From a checkpoint of a small sound classifier: trained on single notes of musical instruments (NSynth).
Rows from block 6 of a small sound classifier, named by matrix and row number. Each number is 500 + 25 x the weight over its row's rms, rounded and kept within 0 to 999. All counts start at 0. Numbers have three digits each. After the name is the row's rms in percent of the matrix's.
After each channel's rows are labels from the 100 clips, of 14976, where the channel reaches its highest value: "loudest" is the band of the loudest frequency at the time of the peak. Only what is clearly more common there than usual is listed. The data: single notes of musical instruments (NSynth). In brackets: how many of the 100, against the usual share in percent.
# conv: width-3 conv (model.blocks.6.conv.weight, 256x256x3, each kernel summed), inputs 0-127

conv.251 110:479522516550552474495538510467516489476526463485497463481494493534508524430566503515464527457497465507482537467512533504529494513503527521512491519466515481551503516456505497473467506528488487500491534519485501512507535526463460472487511499477489455519514452537511493501482452498495502491475519482472471508494504531533451508508478473489508509496470477496486502506521505502519512485502
loudest: 1000 to 2000 Hz (49 vs 11.9)

conv.35 114:555473512500485491520548507524485519490537491510492523511504496445500502510470429476494521509574504484456489483498525458489491498514520502456460520504469474489499468509496444495518498502519532493501510502477504505499489516492508480499495497512473482500502462526523453491460472513495487529501501496498474508489451508495510518477469515467509489484497495487500487502462468472492557445487
loudest: 1000 to 2000 Hz (33 vs 11.9); 2000 to 4000 Hz (25 vs 8.2)

conv.237 100:531487512449438491510497463542493459508476482459549482457517499506521503477503502493484489514507487466539495507478535484503505496483519522474512528523488508497518499485518509501525484486498497511527479473461506464470515510493512458510501488505501515523496532498507461497537529504487546521518505443503513542559467469468512507491478457515541498515477496492523501511461502534471527446524
loudest: 1000 to 2000 Hz (31 vs 11.9)

conv.70 097:497506480527519487494548512498548515521495511454494498451505504501465464512492524512514549512514497506500504476494517517469528457502481456507475481470473513466451499460537487470444505496443459480505526522485498461513470497460471472498461451470502493481550456526455503465515484473425520519496518494515508479449483508507513495486520503490486491503493475487492511503482511568514526517523
loudest: 500 to 1000 Hz (42 vs 11.3)

conv.137 095:515542484499527514464485499498505567518482449486513502491515464527480477524481526475461449504493490506471485501527502497493475535475543461492545494506543504485499514509496490496497467468512492514508512510555546494528492516522513485504508490530517554513456501530484539492531469491508502520468494475541547493488471474495497518480490515515517479545503535487485474498490495523487498448439
loudest: 1000 to 2000 Hz (35 vs 11.9)

conv.15 097:450467510533478545491464495489550501510514512528500484453458492474493494533463459533467486519513491485490474529541468474478510461496491508501481538473505542494508500511493487505513480532543476517565499459486470514457510507485539511535509509470485509530502527521468485512502472512503552524523520510497502443485517514469507511467477498494549482499535467476516509440475555484488483468477
loudest: 500 to 1000 Hz (33 vs 11.3)

conv.18 106:460522494478496475469511493530511530499503522483515511496510517456433519544524454489505515504475498549504556495564524498489530461507475474498528508472514509494515486518533453513514488495497490438498510488483488477517457501488491477489536450452507479473461539492508520490512500483507486517519480511493504517555442499513519489477491479481504505514512507489481517505496489503515489487519
loudest: 1000 to 2000 Hz (31 vs 11.9)

conv.115 099:486487542482486526487502471492533506514532484486515531472494478487455497496453519525474470454517534526481532559527503501492533480500524529534478542545478501513511521482524463465555481468485519467554491513503525436492484491487479498556473460470495509514484505512477523463531546492505491490536449492518538499490509513514500501501517489490549466504499498474513490517486507441528483470545
loudest: 1000 to 2000 Hz (29 vs 11.9)

conv.154 100:445464450529510493450523466558551446487482535512473495485472492518533501492519524526506457528473517535526490484489510510484503480540474455471500488529473464503503485539518498467516530458493466475522483539460489479481520517470483487566502477508523487502545468516489461492482487488452507517465478484498517473489488491508477506534553479501463495498493473539477536486488490504501470486492
loudest: 1000 to 2000 Hz (41 vs 11.9)

conv.33 091:455498500447477452442478514512508486464521499546488522490497527525500480495488509508494512510489472496481472497484500489465546531501507476459524517502479525483459489494497517499471509496463491500523513507514497486483491527522476487576470470521495496485475514492524458476503511512516541468510496468510464499536501492530539457469495449534531511467493496484499521465520535504478510523513
loudest: 500 to 1000 Hz (33 vs 11.3); 1000 to 2000 Hz (33 vs 11.9)

conv.10 102:478525434486546498495536475435470495529480468532527516504533509510477461481528522499474484479494494509462491508489507484468494512522486469504502483454502461488516496515460541512519532444508446547489525510524516469481494503498470477543457492486501495472491483517513529509463501479484472499487503500496490482483493464487544501484479526512479480487495453497488478480470468509539505516488
loudest: 250 to 500 Hz (60 vs 13.9)

conv.74 106:504505538510534481469508478484520511470517492525488510505488455512429488523521490486516510486534478473504503518531525519465510443498453523486536490481475497542518485532503438495469490425463520512498524499473430518488507459475509497506475499455515490480528502537538479526519496536527479486477506489473471465511498487516513520490512505492530530494505491469514533500529530474558516531505
loudest: 1000 to 2000 Hz (59 vs 11.9)

conv.20 107:506515510500476499526460517520502539506521509547481503567447515456496531550474503515506488488450495523499510477525470510536499507522478454469468482534553515520514543495471480535489464515563509504459513493492477509512488494512481520475472475505538507512493494512480514518491457511507501522484475511518445476492509509528501500512521511481491509495459469486474491482493472532483438499544
loudest: 1000 to 2000 Hz (47 vs 11.9)

conv.78 101:488439469503488455506471498501514454478504465521526486524486494458519479526501434499487509554502502566490506489467499531497477478514509490539485486494537505528516518488515501484546562513513481502507514542484496490534497473472494499532462527503520493467463553498501474504520483539449507483516470467527525469485502514516517493531509467517516495500493465468499514536505505486517478498504
loudest: 4000 to 8000 Hz (33 vs 2.4); 2000 to 4000 Hz (30 vs 8.2)

conv.215 088:508503507506491483521468499499537506549512480491515516497547488464529506509499490493514487438491486526559504487482501447512483477507495489462524570483545459491494474525508461494474492508520486497500520468480464439532462454491487480507512460508479503475506507501516483531485518526531551534494518500492490515538513531500521530503529524535547501513473495521517487497468474476506527533520
loudest: 500 to 1000 Hz (36 vs 11.3); 1000 to 2000 Hz (31 vs 11.9)

conv.185 107:481497506516482464457501469492490438494520475462459568489494462489499505509533530528453547473559422520466515464506500492546464480504467475490490509503543480484513510535504469485511476524491494445502533536478461500523497525527480520503501531420491471504469529506490466523459508475480533471516490517489494514551508518482493512502502546537470511487480521504504478509508521483503481548525
loudest: 2000 to 4000 Hz (28 vs 8.2)

conv.64 097:510504466487493529444533491509485456474536566531504476457476507480482496500534540504450465493498534471520513476512530495504520507501463487498493510489470466480480456519508547485553502490507509447526524538537488465472488522508507501535468526517506502479509542548461463490479482506513462497512519534458491449521511458453423493489484523520475485480508512517488503530534513505465484526509
loudest: 500 to 1000 Hz (28 vs 11.3)

conv.187 111:531521449485496517477507524512479501499509553523520500494467535546499496518507479552523474494534486504518511496543466492482484470456525532507549479488490515520539522478452485498495517467492492504493528508489493527528504514499532465487518501516529469542519508468484475494505499444514513503482473540543544500474491547506463511497542494462503525490506472501552522521483457480471472474496
loudest: 1000 to 2000 Hz (85 vs 11.9)

conv.146 107:550521510539549490512499484511487486495496533510471532503500518461505487526496494497474502542487519541497520509448480517474472487484523502488477515506486525503512481529488525488529510514526513529507484517517538503470504431488513486530500554508536497534492481491502498581481499475483490492432457468541518485506469496529480557425482512499505482499506450475513502494528541471484500483499
loudest: 2000 to 4000 Hz (53 vs 8.2)

conv.55 092:517497506551497479515445530455513508532524487514515500522448516514480518510508500536520514473550501531454538522488511469488503497531529502477490499529485528532439499442500451489495523487484496519492484494507466537501450522537499506490514456473499505533479507484493480507485489498495486537483505489517499452523498467509494496498509494494510530502538517487435576503487515497499540532494
loudest: 250 to 500 Hz (35 vs 13.9)

conv.213 104:511517484488508491497469536557504490450479536459515506512500520539468524487503498553453481499506467514500497516542482500527482490522505480448473464516513509525481534501455470542473491504455520475556531498516457477490492496474483495531439506528506499510496469478477514504445506477484546500512503500506494521523514516461521492480492496506485481499581460506517486523510507472490476500554
loudest: 250 to 500 Hz (35 vs 13.9)

conv.235 111:458456521485518476488429507524477493492476517495516497581518487515503498517509493471555512496533472509560513500468530537496445466496484479499551534513516500474497520502528531479495517494513501480507515511523497522488461470512453517479520498481496502452494510486469456505473467513509511453478509533521517490449446560473502473512506512494490489545508513470525492485513498452489506519504
loudest: 1000 to 2000 Hz (75 vs 11.9)

conv.116 096:480506468549502540496488511530484499506514512518487484526502514491495468495504488521507498510561458475491494539531466498446479495529455498521483499574487460501472514495522516455521492508490468511499509483459477492528501523481472466451519479521500507488495522500446475455484492499539532502513510555497502467528479506520467504509523532459550480491513448519455480476531563489493499588473
loudest: 250 to 500 Hz (32 vs 13.9)

conv.121 103:497524500498476527542478540519479491498513505506461476492495473511517487523521485458500470466516500517508481501509471542498447436499511524543468479461542501484531488507552460439503491483526467531547501461490500482513494508504486497502463511475507500504503452511493528483508530495505521494482508509428512505517480517487495508490526520476479502450473518473492487452506481471543490495486
loudest: 2000 to 4000 Hz (37 vs 8.2)

conv.210 105:506502507497547514533515487503535482482478491435477508493442504539508546505522506479548505521509485487508480485468497544524508525461518543482469488500530539541490515486499468444505518529440482516473508508521528452491480517540529493534474507505517486499498489522517464518500508487496482463508429483514535516489536520501474510532496462516488491552492497548504549513499519485564519497526
loudest: 1000 to 2000 Hz (50 vs 11.9); 2000 to 4000 Hz (26 vs 8.2)

conv.2 105:450501479511487490537465573504503472499526508503470511528543548529500493523489489516534463529546526511491552476507499527505465477545557517479462456525558500498484515487527487511521464544544530488491505503487487499440449504487511455480507525457496464512463486505504500504509534488504529469502510511496502493469428452503494529473508543521488473498527499512543542479467477536465483522477
loudest: 500 to 1000 Hz (41 vs 11.3); 1000 to 2000 Hz (30 vs 11.9)

conv.150 099:496472504495456489549507514488508519520503503508543491507487520473507466555504472469541523495520464499480503529460515498539486465512488479535501507474519497475538486499466483538523526520517496477526511492466506472470492524521468508526519462460481479466460504490459480513470531501440537495501581471508479476523515491486477502515487508463481477457508498469493484531537483496500512479572
loudest: 2000 to 4000 Hz (31 vs 8.2)

conv.211 102:503417498501474468451484492473525546532499505482516513523523504465535502494458488477502513453528522458503506458482501526478498500471500529498521486517470478493508477513492423543464540520476474528541481492490507488500500495517485514493512490498475502512475504465458449435466477506506492479463460469516530476491517519509498498495441508480490556489501527498510469499475505488503482465527
loudest: 1000 to 2000 Hz (38 vs 11.9)

conv.88 109:492506492523560509486472450521476514524493476505533533441458481494484488508497502535477500511525515525463482502516524488481494513525441514507490495477522484488512536469473493525529492471515495504472511510495478494504488492495498504529475501505522470528505524532451524527484468471463561479466512502546488514507513485490500482551505452515469512483497505526508476501509541511556512505511
loudest: 1000 to 2000 Hz (32 vs 11.9); 500 to 1000 Hz (30 vs 11.3)

conv.60 095:504501519491471520513473509510507533481451512466490498497482498537522520456519492491499473493496512476499495526517516500476451508469454563497509515512486480514536528539484481452548520528495442485499505439507462502502521504474487507448477475526490506535521498536554508561542529503487546485489503488474462509517478502495483498511556483505499507516469511526500495480508484500517541574523
loudest: 500 to 1000 Hz (43 vs 11.3); 1000 to 2000 Hz (29 vs 11.9)

conv.112 106:475493486526487468516460466501527473462533515486490537527522487455520508443468433456474515538478508519507521464446517480503503511479466499467537507491481517524471501515482458501494487505522508502495514528520456483507490531475485520529451545527502493503533507515484523487494473540513492506499510521467491513542506489542432533502479501477508506541498497449518542482516477485492476478480
loudest: 500 to 1000 Hz (36 vs 11.3)

conv.62 094:516507442518480496453498468506555521487513531510515546494512485535525493488554492529485537511475527500535517521496428475543471515445470553501534490522492469509496496504539502482461496506497485520477540519521516493519528525497492537460501491503539538487507499481503492524530458512442527488475513498541488536525526497499467478517497525520507522504503479506533448551456488478456449537504
loudest: 500 to 1000 Hz (30 vs 11.3)

conv.151 101:499549479542509539467502483456492469507506516508460507501474487499535517494521505461534529464489466494514486465438503487476464509483501533522535514487471478504490507518500487454515523550503500482509485481485464494510449548525532534531487463523538514490486487488515539556423478566513482480511475498508523511509503577509483461537516491500540500489490507533486486517487489523505504495535
loudest: 1000 to 2000 Hz (34 vs 11.9)

conv.200 103:524470510448450468512530491481520496517493502495525484521531489475490479450463496469506471499497509521498484518491530455503519523488475501528512545491486445564520505530473566496526549444505428508481477494519502485500505497530463487496495500510491514523493511484507502541537509497462482497501536493496485492544515494475516505505539510540505491473464482522492475506468455518498495471477
loudest: 250 to 500 Hz (32 vs 13.9)

conv.30 102:532510500530471498437492488501470482511495497509534512505524487488516546519468491493515469492460552504510541513510509483497482470528500530524540532530471484487507469492504495536502503507508484480489485520474550493525507501488560488515503538492535474479507520500485500519488536483493517521492535543522547508469494513486488493487478534484563491504500472498476501538566477494491484473520
loudest: 500 to 1000 Hz (29 vs 11.3)

conv.126 107:523480488495492488520501550530487481487520531471507456499478519509509492493524532517494516528515502528521522497487480528480515506507529540471492493503482515482540519501542521481496491467482475465471521489494483498541489467525471530487533482497521501538569461491496468508498531492490443545508492496481569531539507495484479501530505512484481522492492491478497478525493537545496481507501
loudest: 1000 to 2000 Hz (38 vs 11.9)

conv.230 104:480476522508510484477491474515492508481518524479487514481465508533459518526506504485517502494488490495524482530509515499554488496454414511506449481490459493521509545490512478520513504509506526457485538510558530525510509498504520544461455509480524538509475503487499509516535517491482539513478476472511486511510517519484536483485524513516430490500480508523512500482442550554475509502506
loudest: 1000 to 2000 Hz (35 vs 11.9)

conv.236 108:519462517488487517484504468498517488481489500535441529498474510521493505472510494506486469527479582486499503526533449486509500486479490495451524492483502531490507506498482482479462496517502479452498508450518518475505499517540498483529502525474492466485458535507452522547481535494511522491529483504508488474498439507508499484523436505493513502507490518502471493525508507477493483510461
loudest: 1000 to 2000 Hz (46 vs 11.9)

conv.57 107:512497471481475516481493487533534498479498520529540482514486467535485456486508453466502535466552483471495535503560465503469468492510493493530481517512465507521525495530463491523499526492548465519510511469511500510460498531463492461463479471494523511525481489500504479496555499510547537493521537506509486508522507483507469509510542506488537510500482477479480493472520488502446577499546
loudest: 4000 to 8000 Hz (29 vs 2.4)

conv.50 088:509524514513474490513498495505508477458498534532503527507512521484505479505473529507486478527463501490554509530518472456511519497475541521468486467496470495469494503460503516501498469504486499493491554506511510495491480490513520529505516498418481548466475488509516498512478514495462529522491444519503507498545490450495511506523460515515467494503502497536485488474494510479469511471485
loudest: 1000 to 2000 Hz (39 vs 11.9)