From a checkpoint of a small sound classifier.
Training: muon at rate 0.0018, 2800 steps.
Rows from block 3 of a small sound classifier, named by matrix and row number. Each number is 128 + 32 x the weight over its row's rms, rounded and kept within 0 to 255. All counts start at 0. Numbers have three digits each.
After each channel's rows are labels from the 100 clips, of 14976, where the channel reaches its highest value: "loudest" is the band of the loudest frequency at the time of the peak; "responds to" is what is common among them. Only what is clearly more common there than usual is listed. The data: single notes of musical instruments (NSynth). In brackets: how many of the 100, against the usual share in percent.
# conv: pointwise conv (model.blocks.3.conv.weight, 256x256x1), inputs 172-255

conv.108:099140129101134173136147136161104108129140125098117186194122138165173112111118130103154063141183173113126149113126115142146161131082155139130032131132097170097193110101138127167086100086179140104095152075140149172162175066100173127074149140127162143118
loudest: 2000 to 4000 Hz (40 vs 8.2)
responds to: pitch class C (70 vs 9.1); octave 6 (63 vs 11.7); note: C6 (48 vs 1.2)

conv.101:138139122190123130133107150179125105124154111086149143087149101162055116145123158114136072106186115089129116138078130165156105124080172105093100173144091097171108094147172146112058153115098092141081133102113138128116093119179103107125126152164169118140
loudest: 2000 to 4000 Hz (60 vs 8.2)
responds to: octave 7 (61 vs 7.9); pitch class C# (45 vs 8.3); pitch class: D (35 vs 8.4); note: C#7 (28 vs 0.6)

conv.112:147101123081154117161169141142090082066077106132155102177089066159089162187154145060068131120073115125132179135165103219180093180112152116172144127123086120128111159234113133144121111151146148127141095109122118102139085051103118096144085174108116107147
loudest: 2000 to 4000 Hz (39 vs 8.2); 4000 to 8000 Hz (26 vs 2.4)
responds to: octave 7 (37 vs 7.9); pitch class C (25 vs 9.1)

conv.68:111137152146147071128154100083072113210123100110178127061175112168141069163094127097134133101171137120165156106150122143124111106080122114114109131142097090081089147121110080119140126146157206072126124128155149104111098130129125103141149111122133133127
loudest: 1000 to 2000 Hz (38 vs 11.9); 500 to 1000 Hz (37 vs 11.3)
responds to: octave 5 (52 vs 16.2); keyboard (38 vs 15.5); octave 6 (29 vs 11.7)

conv.214:153161140162083146136121179099119118137110121132142184109147136166060156097098136129103120090101115098113109111093156136072185152085129101190086128112175176076107141156163184098096137118177153156175180172183167188077075114221183075111136118136182122152
loudest: 500 to 1000 Hz (69 vs 11.3)
responds to: octave 5 (100 vs 16.2); pitch class A# (96 vs 8.7); note: A#5 (96 vs 1.3)

conv.70:157147131129136166105197107082162158181149161131083129134115141169121156119188115181125143128097184084086153153129105145151180156102103133140090125153159136133206104104068108149085187151119106104096148086149080117122155138149176099148142126189133128134
loudest: 250 to 500 Hz (34 vs 13.9); 500 to 1000 Hz (28 vs 11.3)
responds to: octave 4 (39 vs 17.2); pitch class E (26 vs 8.2)

conv.58:091106124109103142129095172118173127062104084142144130120130154176173126138139147143166098121154135110123059142098069177233117162132134135208074123085104105106139116171127081145095128166145127170110148139114127093164118131111187129103100098114154190199
loudest: 2000 to 4000 Hz (34 vs 8.2)
responds to: synthetic (65 vs 31.1); bass (55 vs 21.8); octave 7 (40 vs 7.9)

conv.210:159103082092097114097188132146102139149172139144113137144133147124137183118112105098094116159099152172112082116193162116164173079119123091109097123154119078147156140255153151158181119146084120177117092161107107139153124162101230139073118102083141121162
loudest: 2000 to 4000 Hz (42 vs 8.2)
responds to: synthetic (61 vs 31.1); bass (48 vs 21.8); octave 7 (46 vs 7.9)

conv.241:140161127154132104145171129113140120118153133167088127132114104130160118121141087128152149154070143162168122148164128117103143151127102140136135126104144207146178123105163161120144134105092168119141093099128146115150136164178153120184105124089136069125
loudest: 500 to 1000 Hz (84 vs 11.3)
responds to: octave 5 (85 vs 16.2); keyboard (37 vs 15.5); pitch class G# (26 vs 8.2)

conv.99:106171123122153134131135146182122088163129118139089118091114106165127069106111110122138160138146168143189103108150103089156146103135165162110190152125118154126130133177083190145137140143059147141112127156135124134100079084145173141137107128081074123140
loudest: 2000 to 4000 Hz (25 vs 8.2)
responds to: bass (46 vs 21.8)

conv.245:105139110163142065118146095134137147079142170116119131164114111071126149125097162124121154110155129127113179135130121152099114150111148150115188190143193083137161088174121140104152134079113166125088213122188163134135111103166120145130084167062162166134
loudest: 2000 to 4000 Hz (30 vs 8.2)
responds to: octave 2 (42 vs 14.2); pitch class A (37 vs 8.7); note: A2 (36 vs 1.2); octave 7 (35 vs 7.9)

conv.89:147166111123072199123120128098193124117086104110123113079184105140151080158115141106163147153134132133203138139117141122089129114084104079099145157126165113120157147084113138186128147171107169115089076056126043179115053136170134110080116156137085201152
loudest: 250 to 500 Hz (43 vs 13.9)
responds to: electronic (64 vs 36.4); pitch class G (54 vs 7.8); octave 4 (45 vs 17.2); note: G4 (45 vs 1.4)

conv.11:150147110039104129135093101069132118074112124123155118123137187136036115106090160116158141132120165073116132188139120103194114134072174138128133129138099134162149124201149103166077049143119135115084153204142130130160143151123101175092095106125138099159
loudest: 250 to 500 Hz (67 vs 13.9)
responds to: octave 4 (80 vs 17.2); pitch class G (48 vs 7.8); note: G4 (46 vs 1.4)

conv.206:103099147107126102103151155156107114085096096146135106163114104150131119113133180158104103173063174130113123154118165177127147148142160136173069071121141162164096107146103113112132120186104043138098149131069136121075060161070103114128173118157145151112
loudest: 250 to 500 Hz (44 vs 13.9); 500 to 1000 Hz (34 vs 11.3)
responds to: pitch class G# (58 vs 8.2); octave 4 (53 vs 17.2); note: G#4 (53 vs 1.5); note: C#5 (25 vs 1.4)

conv.233:167177131110150095101154094128140114137094106111160128165134109160155154136176150120120152131137094139122192099171112150083120101139079145179089117142095101164081133056087133188175098037127111121105166116135169120150128108139106176150125132092081074107
loudest: 250 to 500 Hz (46 vs 13.9)
responds to: pitch class A# (50 vs 8.7); octave 4 (50 vs 17.2); bass (50 vs 21.8); note: A#4 (45 vs 1.4)

conv.250:139164136163122142072182096109097143108159167125118195076131095086143119121104122175105094135046095132171142115130064188106164113135109132137151150109137083131119069158126134117062068133166128111110130107069135116112112122107115137140081100073115117153
loudest: 1000 to 2000 Hz (42 vs 11.9)
responds to: pitch class G (40 vs 7.8); organ (28 vs 11.8)

conv.221:187152153135090115140132134149165148164112132068119140129127114141070120176106138172149170125078169128115149088167135152136066123090127140125120112153093073058112141080117130181116137124140144095123098138114148176145151147142105135116146165141188163158
loudest: 2000 to 4000 Hz (26 vs 8.2)
responds to: brass (45 vs 5.6); octave 7 (32 vs 7.9)

conv.243:205124165166181140150114079185120154097120119082193140163073220149075159079134118198137181134165082127128139157146127171193103161115182092185099143137146136166213137097120155124128118141128151135144107121133125089091067115161104112069103095144071076117
loudest: 1000 to 2000 Hz (30 vs 11.9)
responds to: synthetic (70 vs 31.1); bass (58 vs 21.8); octave 6 (34 vs 11.7); instrument family: mallet (27 vs 10.8)

conv.252:082092090146084070182177139121056154164106097178092107135150073105089102089135087122131168150105135081113134162160098115083093126127067119133152096131149092141191146198166121174089127093109144106100144172121062140126153149139158138165122124100089149150
loudest: 250 to 500 Hz (56 vs 13.9)
responds to: electronic (95 vs 36.4); organ (82 vs 11.8)

conv.97:085112149113158079136133114124148111073195059109129122102142157095096146186111067106106105136132128185170075158189139098171110174179079131148092083125161114137155072230107139076100138126128125104089153113180090133176127083166118134108089118114134114161
loudest: 2000 to 4000 Hz (44 vs 8.2)
responds to: synthetic (66 vs 31.1); bass (47 vs 21.8); octave 7 (42 vs 7.9)

conv.24:131129168096113140151136108073124162153113150107147114142132131091140145145109126157153103148116190116156110106193100159081137097144155117151095125131086135072118147181149071152080130117169102145156156111122110092154172106141111155170076091116146049159
loudest: 250 to 500 Hz (34 vs 13.9)
responds to: pitch class G (33 vs 7.8); string (30 vs 6.4)

conv.52:158045091107131115153056085162121117113177115132121136182110121118119066110125158118151137139090166110138128092149147131155073093170054136159111125115160131096134189141150112124120135196158127110136109138078116171163162093174156159142100103150122089146
loudest: 250 to 500 Hz (75 vs 13.9)
responds to: octave 4 (92 vs 17.2); pitch class A# (84 vs 8.7); note: A#4 (82 vs 1.4)

conv.30:255166135105109112132083133101152153122130138105121089115172148128077125132118123157138114103108119129105148132135129105099162121152114147132131103066104102133174116084124160156172081104144110119100139124128118163114146130159135113131126092149135102090
loudest: 1000 to 2000 Hz (63 vs 11.9)
responds to: octave 6 (63 vs 11.7); pitch class F# (48 vs 7.7); note: F#6 (45 vs 0.9); note: D#5 (31 vs 1.5)

conv.219:099080155180102128100101160101140140078172145130141080173080137121084118040138139156084120130167128112137141126116137158113179113153141117133156133155177111106162123149151130117120141147096060075193079158154127165156106121170118107110150131086083178188
loudest: 500 to 1000 Hz (41 vs 11.3)
responds to: pitch class A (69 vs 8.7); octave 5 (51 vs 16.2); note: A5 (51 vs 1.2); organ (43 vs 11.8)

conv.35:154100143077194148087136134105143170093188119208121089150130149105158123139060133093075073101152104127106152136170111113093180175116099094103127109075128088120087145158094115161123122129191117173113206121129088097129102139137138155088127110107093113142
loudest: 250 to 500 Hz (45 vs 13.9)
responds to: octave 4 (55 vs 17.2); pitch class C# (48 vs 8.3); note: C#4 (48 vs 1.5)

conv.222:111146081132134150126156124122142143172171174136152137073167131133126182086156114088063184133080166119147139144190088091102145187138123157113178124141116079106095099146171149137098171155123064098159161140142134134120122070092088106121116187155152137138
loudest: 250 to 500 Hz (42 vs 13.9)
responds to: bass (61 vs 21.8); octave 4 (41 vs 17.2)

conv.88:095126077159130119158073079111117113102082123161111089164138162146088119108185160108125148119121143096116140061054132147092138053106151110131146143090102094163093144095102118125085128065211110106099071074090099167138137126129200117115150163095119173152
loudest: 250 to 500 Hz (69 vs 13.9)
responds to: octave 4 (82 vs 17.2); pitch class A# (73 vs 8.7); note: A#4 (71 vs 1.4)

conv.231:156082107131136127139164078134167119156138081103126189101156122142126147175124053115130172174165143139153113148127064156136128186118111169120124152195118087133099079175024120108127116117092192164115106141140124110141043140153140112108110115101092103139
loudest: 250 to 500 Hz (43 vs 13.9)
responds to: octave 2 (55 vs 14.2); brass (28 vs 5.6)

conv.65:115138112138174079124134129107117143158098095204134109138130172162129153158078113095104108122129157124120109145118118116136165134128100184136079134195122074103104127107151170157165179122160100154157105145177098143095110155106160175156099105165128161181
loudest: 1000 to 2000 Hz (37 vs 11.9)
responds to: synthetic (78 vs 31.1); bass (58 vs 21.8)

conv.85:130097065134142135114110069127118109189105092090119160165147135126074127136181080118125131136112136171138211164063108100124155109110106141133119123147160133112100121073146088156134061115142106131141148109069146123156128110126126132113115162157151119147
loudest: 250 to 500 Hz (43 vs 13.9)
responds to: electronic (78 vs 36.4); organ (77 vs 11.8); octave 4 (45 vs 17.2)

conv.37:103102115156075099101148114111078149124122154061118115135095132180135110058101102174079150089096112101156148104143130083085114134138100120145130129067071056129135058169137111097134147108157096157110135100130138078153133072098081081154125154108109177113
loudest: 250 to 500 Hz (38 vs 13.9); 500 to 1000 Hz (31 vs 11.3)
responds to: octave 4 (63 vs 17.2); pitch class B (62 vs 8.6); note: B4 (61 vs 1.4)

conv.13:069089130126130139142187140094132123128152142121167149129125122105118139126131155129154123123151118083138095172060104158084148178088177159148160108164166114149086171123132178101127083154177128120092070107071186130112156130129156171100083161105127124126
loudest: 250 to 500 Hz (32 vs 13.9)
responds to: electronic (96 vs 36.4); organ (93 vs 11.8)

conv.0:109123114193113194143196190175147166087106074133125153111091037164125086132143180097134174096122110138130109137180150164174155155156105088152127144133132185154142098117067163132130139145149134140136117109087152142102123091102152109113133150153139100109
loudest: 1000 to 2000 Hz (35 vs 11.9)
responds to: synthetic (65 vs 31.1); bass (60 vs 21.8)

conv.249:115090122102109126084129156063123123087149110094088173147165147089134163180112116149115170160102128181103173151153091100139094156072137079112203126118148146140144176107090125123188135139104140117170103100178107131116169162101080081096083099117135142155
loudest: 1000 to 2000 Hz (29 vs 11.9)
responds to: octave 6 (31 vs 11.7); guitar (30 vs 13.1)

conv.74:081157094129143107125151100189133141150080119176103125114169153137160112118140126160164079138052143162081140121099158163186108117113109184132188122089172201148113125153148054117141161125147118153188133180144112103078119153095160124107197157182082150120
loudest: 500 to 1000 Hz (39 vs 11.3)
responds to: octave 5 (52 vs 16.2); pitch class C# (37 vs 8.3); instrument family: organ (36 vs 11.8); note: C#5 (35 vs 1.4)